config = dict(
    model='image autoencoder',
    encoder_drop_path=0.05,
    encoder_num_experts=8,
    encoder_layers=16,
    decoder_norm='batchnorm',
    beta2=0.99,
)
Rows from block 3 of the encoder of a small image autoencoder, named by matrix and row number. Rows with one number within an expert belong to one neuron, the router's apart. Each number is 500 + 25 x the weight over its row's rms, rounded and kept within 0 to 999. All counts start at 0. Numbers have three digits each. After the name is the row's rms in percent of the matrix's.
Before each expert's rows are labels from the 100 images, of 14976, where the router gives the expert most weight on average: "strongest on" is what is common among them. Only what is clearly more common there than usual is listed. The data: microscope photos of single blood and bone marrow cells.
# router: router (encoder.blocks.3.mlp.router.weight, 8x384, trained with AdamW), inputs 192-255
# up: expert up (encoder.blocks.3.mlp.up, 8x192x384), inputs 192-255
# down: expert down (encoder.blocks.3.mlp.down, 8x384x192, transposed), outputs 192-255

# expert 2
strongest on: smear: peripheral blood
router.2 107:480555538456518439496550509509487433456477529476531511470473494480477513492508525476478488550501539455465542465488534493474524537500456474521521501496535503480515472496489465481490515522508511
up.0 102:501480487532486461516482478465490514532513513484484489504497486480511522511441466512444491511534474514442507450535486526511481507509446482518476508504514479494506473468511502478450503484507504
down.0 128:498484530497477478498495475501530500515512497477499493485531487475572508528491471559468511487496492492457468508511495495489500522512503479498496517486489515535500520488512495481492473524470533
up.1 064:490477487534461511467512517488492536537547498522473495501510498520520543488515462474493501516520453554530466511539483547492464497548490534459477510500491472519528522523499557485513510477507500
down.1 083:533539535503539492476473478492464469505499524565522501522529533485446530498500464486461500505531490513537563530487460523488443467487496472494517525453490491482521535559467482506518548482528502
up.2 102:478514482452492477540578497487492482477452510498461543487496526505465509507471494502439440515527504522434543537506506504522474478480499484517491505464507501473507491474502460475454508534499504
down.2 132:498529528482477524492539526485506482510438497472486499542493516499454509460534513450507464480479499502491489486489476527499501521471527484519486503503499540499450454425515486496450502496519455
up.3 134:509498492537505520441471467495529527521508489509497532471519510519491504501532465530502504504452492417542475488514489501501498505551512492467523459496502482482540467520506523522530511481499464
down.3 131:492472508488505472544522521482506487485518488496510449533478506520498496519462508500525504477493529536506502508497492501501499458485573537531519559481506541464512523473518466496471462507477518
up.4 075:495476466523467531452477526504485528539510497547489515485535476480516544482511461542488508486510478538536466468533486541554481488490512541489492499500489492552518498484497512505530489468524473
down.4 099:486503552521478516481530509513440477493513565501544499491503511475515496562489544483531484481502527484516501501530523466510507515532489527482535503492479478475523504529494488475481525526514518
up.5 123:486514519474519475555524496491521456461474494469499480480487504484465450482474499482498485526507535490458513498475507455477491466490475465505481472466495502454455479475509466495469488530483541
down.5 108:488523494530479517532506541564521505519518494507502481501503463510446475506531486499502517478502544471499491484502480453505520501494574519487478504469520488469440514470487509467540513473497490
up.6 067:500455450534463509468485507490520557553478490523504501476511483514529509469485448530511496484485436515524481504526480539522483489515500518456455485512500489529505484520483521475509504478505511
down.6 089:534454448492448480537542492524493514507488485516525501509513511484533519502531504509536450437492522514499485490504512541550512515514522505483510473476481525530491483517507525494501495495482474
up.7 083:493528522494511487543526539552477466455503525511545525515485492490510480517546559489485483483465524502493523502491526496498492504501514510522526549516523497491503541517485484534498511504527514
down.7 093:550494535508513507504468492493478483483478489503540491513489523485513542496492525485524532511512453480475505434518475538496523484513478502511513470501494499509488514545509519507491501503510527
up.8 072:529501497488447500458511500534506525557489481539520520500512528506516519520472464511515507510523422478522474531524483543531501485514501515497487507533487507520531511555505527449525473504508472
down.8 091:493475479510503519487532492476510451529484519487438497526531471501526533515537479518509490524466470486518529489493499441514500532529488492506534467498504501539491487537502515504490498461473503
up.9 130:474519521463530495529525523518492466473465521458508487502469486493453459476511520479510480504480524504464521529479500453490499504481496485534505488479506513463458457469517475532486467542498541
down.9 091:543501459547490526518508517529518477516474473481504480475517505506472456467468477470550504490530502494492481505466516471507502431498567521505420506504540488487471501520537537460468444504498490
up.10 059:485458468546480504470465507493510511548504484518486495514541503499533565487487491514518488523518464530511439489500504510486506504514485499466463497530472500543499496497502533478507518506494490
down.10 082:522524490523506515493495505457534497497489529482527528525535540521471515498524444486531480511484510463449514488482524516517508477483550436489461462463524520480480462483487527460507524517529504
up.11 046:492501498512481493481459507511541526503564491505550487512458516536503513521541491512475447459479479545465504509539522493484491477459510524487538543501510461492484454508466517479550479484516494
down.11 074:499509453525477544502482480512497505492488553489470479499547525475543525488484502467501457559502448474499533497511535499561506482520512513496566493517483518542510490470518468479500496486490499
up.12 091:526458476516472532456466486509522544543516482535494486504508544481507528475477463525528484490520431521528466512520463524538477489498488496482535501517496488547513513498491522490510474460529482
down.12 102:511555487479523470525505494497488492491513500535532513496478533491477491516502514479492489497457483471487490504451513558471525502469527490520508495462473517521510494501526486502479507531528499
up.13 124:488489490473505469525551467472503474512458468476467496476467497490473482467472473482455467521528515494455517491481473488500488480487489468483447446467487499476469466462502478491443474525470541
down.13 121:481510485492510495502517550537521516504517466483510511528488499497468529489516514448474509442501530504513476527492485488485474503518543556504480508513518522485495491424505491448482498486489511
up.14 102:487533523477534489530503522508500460458481516483534510525478490483483469495535524463524524488474520483473530521467529443464525499487496494511524498521491511476450517503503498520504497520488544
down.14 091:453489518492514532525465492504519513510508503516471499504495475473512476494516535498490526499516462535532464448512502548468485481519544520506544492526512507478527479487489503488547509504491515
up.15 114:481521518473514488527529519505511456474467486449503492492477514493471462481499535472504521516509525490474520523482523456481504474496493444511510493476517518475432472476505441511451492539487550
down.15 084:472525501500519481524496492435541509506453495509500478549451482547430487484492494482514512503491498506503496498474491479520480451466503468538488526509511493494495505492524488549477496488524509
up.16 072:543518508471506482522535515540483477441501532512535517495497540523482494516524543480486487473470509503500528473491518482531521516470494489509523520507525501475518504511460478527482518505497512
down.16 088:507455484512495488476462469460470516499452480503482487486518492479494529492505516470503483493512503491510508535558479499512527481489484472507426495506472506501500478512532510454484523498494503
up.17 064:505473482488480520466502500475508537524499486532500514510530506538540557523480471519505475482518449501514456476544469549551522486525523500497477504480490509538527507498498500481518464494504480
down.17 079:569489505508507473527491484523502508514444539518514479515498487512505505467503473498522531555501502480492497487456473519541510485482492477503450469464516503460497535469536514522533527521545525
up.18 056:512461498512489547464498482492516522560506481507471509490507520518516541525475476529492480476490439489518500507503513547500484486507502504461492489508462511530561492524495530482516476430515436
down.18 077:507508476511485474520542503493509525508480515467491500512517513455500472498514495502484472472489490523441506503540451503555497482507472477534491513479502490485504508532530464465482550527516517
up.19 066:505473506523486536461462491516495525571521488517496485516515515506537553495477450521501488489529469503531460481520460550489508517528513498488488488542480472539538480499513504505496490476534494
down.19 081:509428499519516497472503470527454485515488512501471509549504465474461500470465488507464492495474480491485532490524503547467482529524499495507507497489472502518510504478486511541470523472480499
up.20 091:469513532477505497517501511504514448515503514451510471479474480484461469453491495475495515519500528507485525543520516471505527472477495481505482458483505501469451508488516490503516482522475560
down.20 102:476507529508509535522528488510482487502482508447518518498530509549507496476496475500529494489487518502536479492487492453504507450500472495524474500499487472468442485497512505481514530491471490
up.21 099:484510494484529469523530519504489469486476518482475463503476476497474455455496490461490510501500538514470528501469506454510504486492498470529483495474514503456461447493517486545456476536477520
down.21 084:542502499485505505517544510517489531498462520491524501527486495509489475515515540469530491526519491528474520431494508496479504470491530482515477497475465501534474503497531498463536513508517503
up.22 092:484548533490540473538534558523484472459491545481547515474472502504507468519509532458494524493463541455463535538467542462467501488485480506523545526483517500464455512497487482509493493512509527
down.22 081:494495490484503539506487480552492487464495527476510499534438477494510505550516507468494500500495524548539503485487500533478478511484471477519553498529494525490487522459486497514512506527465487

# expert 7
strongest on: cell type: artefact; cell type: promyelocyte
router.7 090:483474522515478491489465495484484507459548531493527493527484505464512561549474504486468527490468444481434520498529483521446492527510533514482513518528463483525539541521493493507498510493533484
up.0 090:501453507549482487489507503498486455486497492500507553435498475471468492478491493451488483506520490478537512513533481520539462491482513527476520486484471494514520486505489467496504508498487519
down.0 117:519437498528489499506504455495489496492522524456512489523525534476507497480477508447493532533534511506528516465508503489486515468538495502456428488478508477524507505522475506458488490515478556
up.1 073:545487483470512475493545490482525513515475464521456540455479513501499530476521460520470462501502492510443472499499513544526507488493503466519457476471505512465536470482513480500506495524518482
down.1 097:513491492526532548474481462488492495539486509485491504483507471525542502477511480514483498529542468454505547490539484535498488513504477472481525434511489493519464478498488533487489515537542472
up.2 071:470494518536480483482484475489518490499468480484481456481489467472520464500454477453465495550510476488458527499490494498440463461544508503511486500495474467519489521482517497473462474490480491
down.2 091:506500475476497467477513486523477504486528498505509530537495512439465499507474508508512494528528490501462493509522492507460504523529511485508490498457474472503493541501523501512490545512528521
up.3 071:453455528510525513539473503503467493485519503484487461477513452460523444510465515470550538507496524488511535537489485466458486522502488538510522509499506504488481504525495502513483498475507522
down.3 089:530522517533519487471527496506461487520523461508546496455511485482493472510511489493509538486515526477503497499493481522494548456485504492532506478511527485528513535481491536479506485496498546
up.4 062:546493484501516485478552471505509494527467498527498562483476525513474554475531512478509500515505491479505484483478511544532510445505487500515467508477521477447554487471508462503495497501490497
down.4 092:537470524509407519495531476519506464488510543483534481477531519460489521527517510460472505492509508490507502497506514476519485506527514488485555535506512472478514490495462499526515476488543536
up.5 152:498512499510497523511478528525471497496507522482528511528520490506524518534501526522517521474484477482507503542530495485510485543499514532487527525529493526547474518521468523493494533458516527
down.5 110:490485430517480486502506505537509497467480566514449497515499533471497517475518493529473492513515486478475539468521498571530504519475516531488469466506493496520490499508500522501520508520466508
up.6 068:522514495496478499464516486481533527543485478527485549503508530487495526473475487507480467508532457449521478450515482538573502493523466482511490500506481472527519493486505498466496489511509496
down.6 087:490517519501520510474480487483477505524511498447475549512517472465484526488512474469453453476498524497488511578525504459481513498513522527443554503496490495479506512527497490480542478511504521
up.7 072:514513434470492474481525508470540510509466478506486524479496484523503506471519468498503463507500527475464473454497514526485504490527449485506469480500525503502573488468525491506516483517478469
down.7 113:480502511441492511530516488508470558522486450516519520538453482538520515533457482486522481482514506495508497510468511508521488480439547536556469560495475499460454464482484549467514530460515461
up.8 069:529537490500490469498520494472529515521502475524493537468497552518507552470503479491489473500529482536529478459504487529563484469510487500507465491485510514492537492497508481485531483527496476
down.8 090:487500473504501507523484534462535485492553535485478551515524477476485531520486493512537469508503526516544512522498471441499503477517461515473545488481513443510474493503472495477485514518476517
up.9 050:522474507509474494495497474494489477524532500512472521456462501496434559461507507503515481500493475497493483497508502538483495532513512466504482437530505523450523498492498517500482507496511521
down.9 075:512505535508503524535487484499450516466492521484497485471500489533516503537503508523477526456511509475524493556499473499471484494530510490497514554483484478484515501456484439497461485518523519
up.10 061:538497479508474494494528482491523503525486478517486521490489511518504556475524499511481477495480499498522454498518536515553523482515484466510495472512542507468521490476527499478511511518478457
down.10 105:523477477534496506462520489515540511524539429492501530465529501527488456492499475505521499517517480490509479531509505510529462474525512530459498533487471502476483513530497559477521497483464512
up.11 072:532485472520498508452530477470521528572474466526472496488498510517497528449496457523468454507485499519478479477508487557496520487502488488517459489480524500489530484479514486508500507529515452
down.11 129:480473515527463484494468514515505506514558490457497462548523454490490501522478472559491537505502509541498488513516530463469476489531480502483489551522471491529518520500498506526470471464486521
up.12 073:492472542530469480508479477511490469489503494494513511474499498473495474482477470466500511533506464472493559519499486500447460486559495517472472485495467501501504505485499472482507508495463507
down.12 092:441486504489522521515473509508463519476463514506465521544499467450463464477499545489519500479494488502520468533515474515497504501482509466522488424441450494529457525483502508483518554502516481
up.13 112:484494514504522538513465523518465491507544534481527493515521477504513488517487528502533545490485511481472524540501493462486487535485526538490536520522480509523471514522482517501531535468522507
down.13 085:496530423477480512500462525542517514499485505516491498471467527441518492502511527489540492506512522504465503494523499496483498492501492484505539482514495555510503544511505518504539515494536509
up.14 086:540476507543525494540526517516494522518510524498501532511520469455496527496495535492510519504495507480515517542536505496513488493479507461488489514527493478496499512496490559471484511500521523
down.14 122:496483502530523500498483465531515469492536553474490524586507500475523476522456524481507490479486521487525503448509476461497541545526531466492378451477514524522486498502511495503507477512470494
up.15 071:527541482498483466494544486473503499517487472536477522469468506503508543453505479461462463502540519524490494462490497525472517476522438491523479475503496499483549472483515501495498485527502466
down.15 120:454442518483480532509500480497464473521495523478555454481485508514501464555514524495504508500472514486476554554485500517465507528492502536487545556507459458513508499515497508544480488496517479
up.16 050:510502475482489488474540494480493508530497469518494491474465518510490512477509471500489473526493529509471459430480522537523505473472465501517485485464492473537525493513510505517512511549524483
down.16 076:510478504570501530509503488502510455493519478440505468469511485479507509500513534510551528508484521501495508503491561470478487506513513546505527525540479497461456461567502506520522475505510508
up.17 056:528544497517526495494538476432551547551498457544456518489512513509491532488513459530525468511505500490514496491484537554511476485516498520482510467500523484487539497494516505522517475511487473
down.17 078:500511533499499519490484485517455483496515519495505481450514511503524515498517467492486474466505487465525501519504564479502484486454514462465505508488505475490540528505498490514532490453529506
up.18 143:475486525508481532502451529510477488475533541469527492518527484470512480532482534509519525494470485489477526536518500460476485534491527537488536524528487518524468530535482523517524534479509520
down.18 083:501577501476503512493473498497540472480488479530452508502502512518489508486549518465516508489510463499501477532484501475490473491506484508517585515505465486498528501513470479473435509561479513
up.19 098:495483531554445468510474482483488488495507523489506498475506480463489482514443491468471523541507468491464535516520477493453456511551497475483500498500458478474513522523522518446463517505488517
down.19 117:484513466466483496528538499543506530500456483481475526540503516504503517524496533464515484490512512511519491502501497499503523509485497483536516474444464526499458492464527474486496514477485487
up.20 084:496501492506527547510486515512489518504532517499529498517535472517526518530515519533517527481482499470493537547513509491497512530463535513535535541553517507520469517540456545502539529479511474
down.20 088:549504496521490513496465493479459540501481479527445478449484475475483490446507497492507495518530511519488542562490525495466481511477468518504474505515502476491502502506464497496507502505503509
up.21 097:447481515525466487538478493475513464439510479485508444513471476455487436505460509473502513499487461541455518519520478474476492494506513487480506513496434499489485521482499509488471499494470519
down.21 121:474491489501519496461496471480527491495523550489507500514521536505509457530512534490510482499518518451510473435469526537479514516524543462522544492487486508487513498499491479510520489482518474
up.22 080:505541490492522483497547507518532485495499502494491567490468537504482525471520490461433486524517551492499539483500498538551502476507515491490503476466516481487559507469512458483513500521501487
down.22 084:472500520513538513465478481508481482545549548430508485544486516546511509514515508436517493509473513473514540483491493460456503474529540485471500511541476462486538515533519520496464549540514464

# expert 5
strongest on: smear: peripheral blood
router.5 099:485545489506504528482506470465519537519505460504497484522496479540524496507470423526468484515501498517499498464490488489479508531506495469506461480491494519482491484464492497504474468523506481
up.0 075:494509504493484525501528496503483518517519496460506492543489473518529509501494476497533542472500509503490498463524498460486463536433517501494480555526484515507498548498492532519505509481518538
down.0 090:474479520482499506501473518467466490496529441508499498498504496511498489503556498528503525502495495503526522526489482482519457476500530524490502499538476506482515470476531489501500522542509530
up.1 065:561469501502492489516505504516464461460492514555520513448516527490485557510530549509472476499481497479498463480507540577503473497505495528477533502492484500508527513499472498497499518478500488
down.1 074:546534518528463523517498520494463485469574506523507503535529490524501532477507524495500489522497501489511502479474491545524477492491486508563499524493524480491531504519527483498490514495512510
up.2 075:548472499493466488468488520502466486455501510523509543476519531490493522519524510468484480493501486495526458489545509552537487502518508514504553506500510495531575516522489496484511530492464507
down.2 076:532535496496487529482509509491517515524519504520519534498514525458485521508508486520519501523531497490513502507503497495497509525487497502501529510496487525525494507497502483440532490484444526
up.3 099:505483492482491459544539477487459477471488493503494512509511506465518525514512554506463477504501502506471527430470549507494489509518484489497520532484543489498527472501484473467524525532493491
down.3 115:486517503487523507511533516461481516500470523489517462484538509474479514511496521571495529505495491504481490520534466534479484486516404502516471506493493526448444493454527539505510538501561500
up.4 133:472511474487510520502491485481514514519493471483486463526458470540501446461472483513511520514506522532486507514475487456469499489468513484523469494484476507476455452460522497512461485534492496
down.4 091:483517518467506516534473474513531479496500527482525518482489469511512464463477533492517543506499489492484503510521439508469516525473477480454537478541498529485514495480468528468452508461442511
up.5 080:512480537492491471501494500504508473480528521509532525497535524486495553521514516455472485512485512478511527462531489543519483499542501512490539527493534487531562532518504487485508521479519519
down.5 078:496468505489507462477481460455487471510457479529506495478506521522512512534520497506483524525520481531532508500478451516497517543513529468508490464511483522517472509518534478519490506494473503
up.6 067:501494505471502460442526515503484485482508544521497545465539530500475536506533546469506466495497487494499487488528516565533518518518502522467528488472520495489523522510503492479524518461496520
down.6 077:539477521488503541510508504509489487490537495489529453581500480517514478469469513508533511500535540524514474506496464510501547504501452498525489521471489491475465493480491479499519453488497533
up.7 078:521501481497494502496517493509473481477499531521499530474510525513502540525542531494510464467478519454535483482492509544541518471529514512479510500482521514510552508524475517522506525460516475
down.7 099:464549541479485526488485511517485472499489499507533514464480518501491468538540512492544528512515528515499486468484514480448522503523535540532511509454476503497499505525515519507528510492492476
up.8 063:538510461476522497483488526537515474477528488546514506484523538496512567510514542500475467509489482519465486487507493558565509487516501526501499499474520515541535511520499479498539513495502475
down.8 070:522527499497513462519488520438506535472490543485504482491526527464515547499450499502489492489497473525483502503470492536490494519507513506478502512509499481518497495497492490471504513484484522
up.9 091:543479514497480504506507501516556487497507517525505513460532500463494547518517522469520483485518483530533484412505508525531495490502510570483502503500494482527535532512462494468524514480470490
down.9 093:517505481476455515451473532520514525492506508526459496484492502495483527490510501519538489483486497534512483509485529502506519494499504497506503441561516465523516529491541510521527478506495473
up.10 071:527484515489515502496503525524487493428512513518499570473552503476487549502494532476492488505503503462500510485513510534499485516518478509466530496506517489508574514510517499481506517507509498
down.10 084:528514530468511546483506467484486456477496489520528482495489527511511484477501510477518513472516510503533545569484552489514527509458497470505487515558514518540442509520454523493502524504506442
up.11 071:536492487486488480490530490509483508484495502483488526505547529508473538503523508506513480503475473476513469485519487530542507511542492517483500487491526501499519444506489494497485530450515478
down.11 081:518518532499495454518519474516487510530491539554499517490504498520478515465486476520466470498496508516465512527506502540484485485495485526502504499510501511483504530434515486496516487554497459
up.12 163:467505486501521520511510487480508512532489454469483475507472467530489440479475467496508527524519524531481519516474482453460507496495497476513454468479473517473448472479533484522468475528468521
down.12 104:500521556495474494503469475529516465490529529502475489500493451538548485535468516468514513479486524503475494531498449475488471474430486499459432509532488441510507498480479495467483514507504481
up.13 068:499488457530498514501450451472465474503477465495483485520457495498518478474498496504492480482525513509479554450488480454494489526494533445540500444507451497489499493462507473497441460527485490
down.13 081:489519503480513505538503455522536468499484510489481540474492456464547533516481505479523509487544482503468489519513514522454521533508458518501584515512457504510484493478482490464494497523501521
up.14 083:485524504488523542514512510531500545479504502464508480506494481500553477534472495508506531517487504526504537484468500455481512515479493532463490538545479523474462510492506549519495492500516482
down.14 100:507495481469501500494458448485472488511497511519503518487494497449524505474531479488523535523533534472503528529530518470516486486517490493493448495518494485429558554496489487488525482518518494
up.15 088:525488506511525493459501517505482483452528535521530557510536511485482536531515545512505470522493495459523462508528494539526478483521488483477520501514511494538528526510477512502504522489498504
down.15 090:505522479521504527487534486478490474558485550501493530459512542533484485494486494459522537523492535475536531545522512507525512537481519536520494494517474512532524483450495490467481503464516522
up.16 067:544489507498488448480499475489502470478506488497507572473509555499490547504506496468463465507512489499492493457509482565524515492504456508489518517465537473504556519498497475494478496489525494
down.16 077:501534495507485525461494469489478468511516481465498509537524516496446489474481506473478509517494503502494460527469486471519491469469502502470475478504501547484448480498448530521509487469545499
up.17 154:530470461471489471525515529468519463489514466498508523505519521509523513462516515519534479513476422504516382502569516516511465483535464471456513481511528503468495492506531483520521499498462543
down.17 157:518486489499508477488485528455454484493480498492516497534512506512500509490474477537518509470495493489504471473490503504482440502513496511468486478559522529497509547504560506494527504496512470
up.18 067:550475511503473455502494501524492486515516510555502528510533501481489552485545500515486460480506447494490512482548518524524450479519513509494515516487518480559514491532476517481526493476503504
down.18 083:483518445512500506476514495461453537527502536482488493506485483514473521455460492514511525532501505508508454507483503514523514562546519475508460460490537537497455489495523447521482515526477484
up.19 092:463516515488517514494483486491524496529486466499498477519471474526500478496469477494488535514497517524517520531483489444452517478483509484530462489506479509455442508488525495527474462530479515
down.19 082:506459491493494510483499502530504454502512512493499480506515519511443453497487505477509475499476520503502502496515509444501547499506473520458457500513502495527489492523487487471497536501491505
up.20 071:551503481486482483482521517485516479460476500527518536486517522496484580524539526481502463469470499474464477522529527545537492484547528483485535456483512493506552517498513513474537525470500485
down.20 082:506525500497491478468509499461542518545475498542496491503501524488464520470496514500485489481505497472441493504511506544532513559522513527497540457514486503483526495485525496538499475484557492
up.21 121:493526439497477519544484473493473527531492491480483472547502485519521495494489471540525512462486466514468495476474501521480493531458516530542502493500488523508477472503497514501490519468530462
down.21 117:512464490518465529477494489468473512479497549479494471507497526466533529519462482516489487509515462516521472502488471509539478564476464514497558482489487480505520496484463496548461495487524538
up.22 108:465528513501505550494523497514514548521503485492515464523495473522525445523474479514532528505497514484456528483449504466476518520481506493528512523508497513495483495499495512516488493498511490
down.22 089:475533507528535511525475510506531496516507514480546469473537472454496480491509497495494509491513515509479469535510528475522518487487498503514494501539481523427502533499519514491493506518469498

# expert 4
strongest on: cell type: artefact
router.4 077:474485510515541530479558494504532540547499491467475475493483520527524487485492524499578500470512547496537537515487512481523532475495505493551437499467515459505492475510505536494489468541491504
up.0 128:475497488480497492512531464471502475530474477491483490477461502488470466456481493468493519520542526509489564515474466473511487463476467446512460475457482477472468468475507462483460462536481535
down.0 096:488495495514486527525515491510499504472503485476464490496483507526463509495477493506565502479498516515480478510488515474472485466495551537506461493490513508546494556486434469462531515504510426
up.1 076:521501499457527545533548492516448498472516496479533494508501475509542502514520528506547541483470510474492514517470480473509470533437478491555520528510515519507497515505439536490491500477505516
down.1 100:508527480458497528494539495438525512508485423499540479508490478520448513482490476501542462501529494484486524513530484515518444474511557507551477489465516501467474478441481525455525505560481554
up.2 065:511542507488483519457493505476482508506512476502527496505547542525477552501486466488468464482518503459479506501504526542514500543538523496493509510511493511535533487499478527510512523474486456
down.2 087:470489522508510470492505473478475491495502468522482505528523510538498519523505478519512488528496530497514486492513544521535514486479489494536476457468541471505504512507472494494485483488524492
up.3 067:501506478487479470478451503487474467450521511542500516492532517508504542484514524485450455509485502496461469450536506531467514505518514524460522512500474507539551530510480492512522521472510492
down.3 077:514512520542545543524499471541472482517483506530499493522493552502490518469492467513468503503519477494538523491531498502523494480493526517488468503496502502491460487497480470521527486563462464
up.4 074:533519493474517517514580517538496523472489501510517470508520506512502515499517544490562509453529513534507488517470520485529510530472501525518499516514542494523483488512461531484515528522508535
down.4 092:508512475491488545490517493507489511498475475484504543487538516513455511474463507525514455478491450503460515519509527535506544513498506536503515437536517479474467469455537491471471501474512491
up.5 063:542489486528507492463460470507475515462548486522508492496562518503499555515526466506462467495493469486538464454515514539527479517512504529491566497510518523552506504516471504465496541460458488
down.5 086:534456471483510518517543523545503501515499525468493543525464508518453482491513476502519481493507478521516509481521494514525503491477486479395528472499547521510558494526492516504517515509500500
up.6 062:492469496492453493459480478457488474487504514510481511516518540431478577510517509532460475506527490483476499501530519530519473535533472507426540494522518495532519530495477493504518517470498512
down.6 081:516524518461503505505504473488486524544514523539531484537489495465513513488516519483431472459504480470534479499530517517503491489542478486535482516518473493511497499485489504520441531497471468
up.7 071:531503484494520535518503527513514523584487503527491519507494512535514523503536491529520503474486484514551461550502488520521505508488516544509497520517496501517510500482476513516523505465534519
down.7 099:527524462482537515469493497502480501477462516524507501523466533511504509488493509536478540531474480473486512519525540526570518520508502437483510484518508518481494496521481534503478498503522491
up.8 073:487530512483492487530570520517505515535468481493485491515489493496508481475477480490518522515525519487520561535478492474459521472494488523512477505510476482457478467497514485502458483529476532
down.8 090:480526491477483519540467478485466550491484510454441496480490484472488518490490430490485502480521512489501490480495478534520515500494520500486453472508488470523563478485521490523488495501488517
up.9 062:517480481516482494506482506472477489483509514524491488518535498491506564520537450513456461482473495488492493504526505572515473532494477531441508477502488503521566503491456514479500507466519503
down.9 080:504505492510483518480491473542519505497483521513491504485528515494526513500484540501514514491475504514505453493485479484533483486498498465525507477495509472532481514512506511474539486525493495
up.10 095:468508516515503480520501497478529490504491497474492471485465509485462463462477483476504528526525544511474537514491463461457507448507491485518489492474477491472459488474562484492468467523472540
down.10 086:505461523516489501514520510502438455497495524500495485526512473501523498510509542454527495481508514463491464476470519508507493490524512533491517464484500532498452518493494524451542512470513515
up.11 061:518523498480516449509474495472500501469515496527484461509567536499508541516503493521473485532503471469486497447511497532517490519521455510459505514514475522481552519500516487520495524492510481
down.11 080:496513491505483519519483522522445502517480522526504514451498495504478534505508487504518508482514516498440492533500488524504456466473541502502480507470513484501505452482546519550466531503513476
up.12 057:505508492505490467485478499480481510471532516533510459531529523493509556487508464482476456514495491487490495471544518546507458545513526508475548507489512506490549528490490534463529497459504483
down.12 081:483500485520493459494550491469466531464527510523489511481475497509486552508535515487500457506528491512548488527466559474522461498455480505519465489500490491486433471493496543508478471481489516
up.13 069:545497511503453495499508511477500472490491514516519526508527515496491576535513491492464475501503473486502474475516491549535472512525511503475523476494521516522540515481480502481507520479509492
down.13 089:542458486555485514491487470518473474565508522519457489470535490543507501458533444500513498518503454477491474490473487473532481481458467523460550461472469475524459476506470515520501497484470513
up.14 076:510466438522470454507499522494500476462515532499472547516530504492514539492524519513459447501477483512432469496531507509493478509513516528487534510512500519530522523515499507500510506488492476
down.14 097:496479509502487519479533488492510517531496452488496476531481425505521503515481503566489505457472520481449494469514512470508466538494521486533475544493556496497476502462500495495467515489505493
up.15 084:499520503488521519529549526506503515498495517519526506515514499508533500504516523548551506478454500494518507484486505492535504552456526556507512538518502514513505473497487507506511517458536524
down.15 105:523524465455486527505498500472477486485496499527535522523475488504499481474506475522492525525519470527481541479488525468511493441481497508532453487484504527498515512494489499478527494548458505
up.16 090:512512467493526526514574504535495512551502541490507515490479493500527472509513507521543525502503516533519516497461498472507529495455529513548488519510509522456482500491510514516515488531508543
down.16 123:501514495510482471460504484521547496515538506514536507518566529516518486515511534507458513487504522514483493512492511500466506520451406468528453521504479555507479499513531533487508473494486507
up.17 077:522520520504497480491479501495494484477508498531485525519523517498483565517548494495465482526483438476507464488547504542509525527537514495472510493501493478518563490518468508490495506463515481
down.17 079:517518485452515479514513527521518499488526491526504514490512551527532482520546501488521510493465457520495458487503507519507481500529520508458499475498499516507477458479495504539487511462534478
up.18 063:528486484507518491511498537497514537500512485553495499520505524526555516520538511520450439467464498520533465486482515498554532495473521476470517499504511501500531513512484473544513505506497471
down.18 099:511491446470518497490508503530506501520476491523482522478514535522543510483459492500487488492510502497498514486468519510477531486472545448495467489475517539475495465503523503460496507505525489
up.19 085:519516485515453512420439472485518527507535487531527518501510552515541547522529477489469480515511471481500470445517504496511491511542484515462542485533513479563518496509449493488519510497517458
down.19 103:517503494476518497479565525517514508498488487508530535451494520478473522512540486443535470505513558499514495471478507467544504506500512514478469523434507539526506472543506472486515505518500483
up.20 068:512485475487473467498526483489474492476541510513485486494543504492499550508514492502446472529492504505478498471517515567500488510504516530474535484516495521524559489474492508508532515450521469
down.20 077:564496520481510524493494505494494524501521489501447499501519484522491499498511538500506461493550452540550487516541480498507515492523510510547488458473516500465493503492487505496507470486503504
up.21 083:521468499487482466467457483489495530518521512544477501492528493498509552515522465504464488494506465484494458463553492540496506495529502507481509519488500481541566510506470483498518479473497505
down.21 097:491514506547482538500487473512524522501509496472523493546533501505519510482492540527484459482502500479514460510463495525483529565500498546484451438555531515492519477515508481485505501500528464
up.22 135:494482528512498525473444512536494481484515524497504510505538478485492507547515528513545552496490540475541511526516503465464520513541494514493515503523499494522500526536503559500535532497497511
down.22 189:510513463480506505511481499507468502495463495528502491510470510487471443479512515535525504521520489511462521503490532509511524453492454542522452473533512515499458529500509515478510499534498511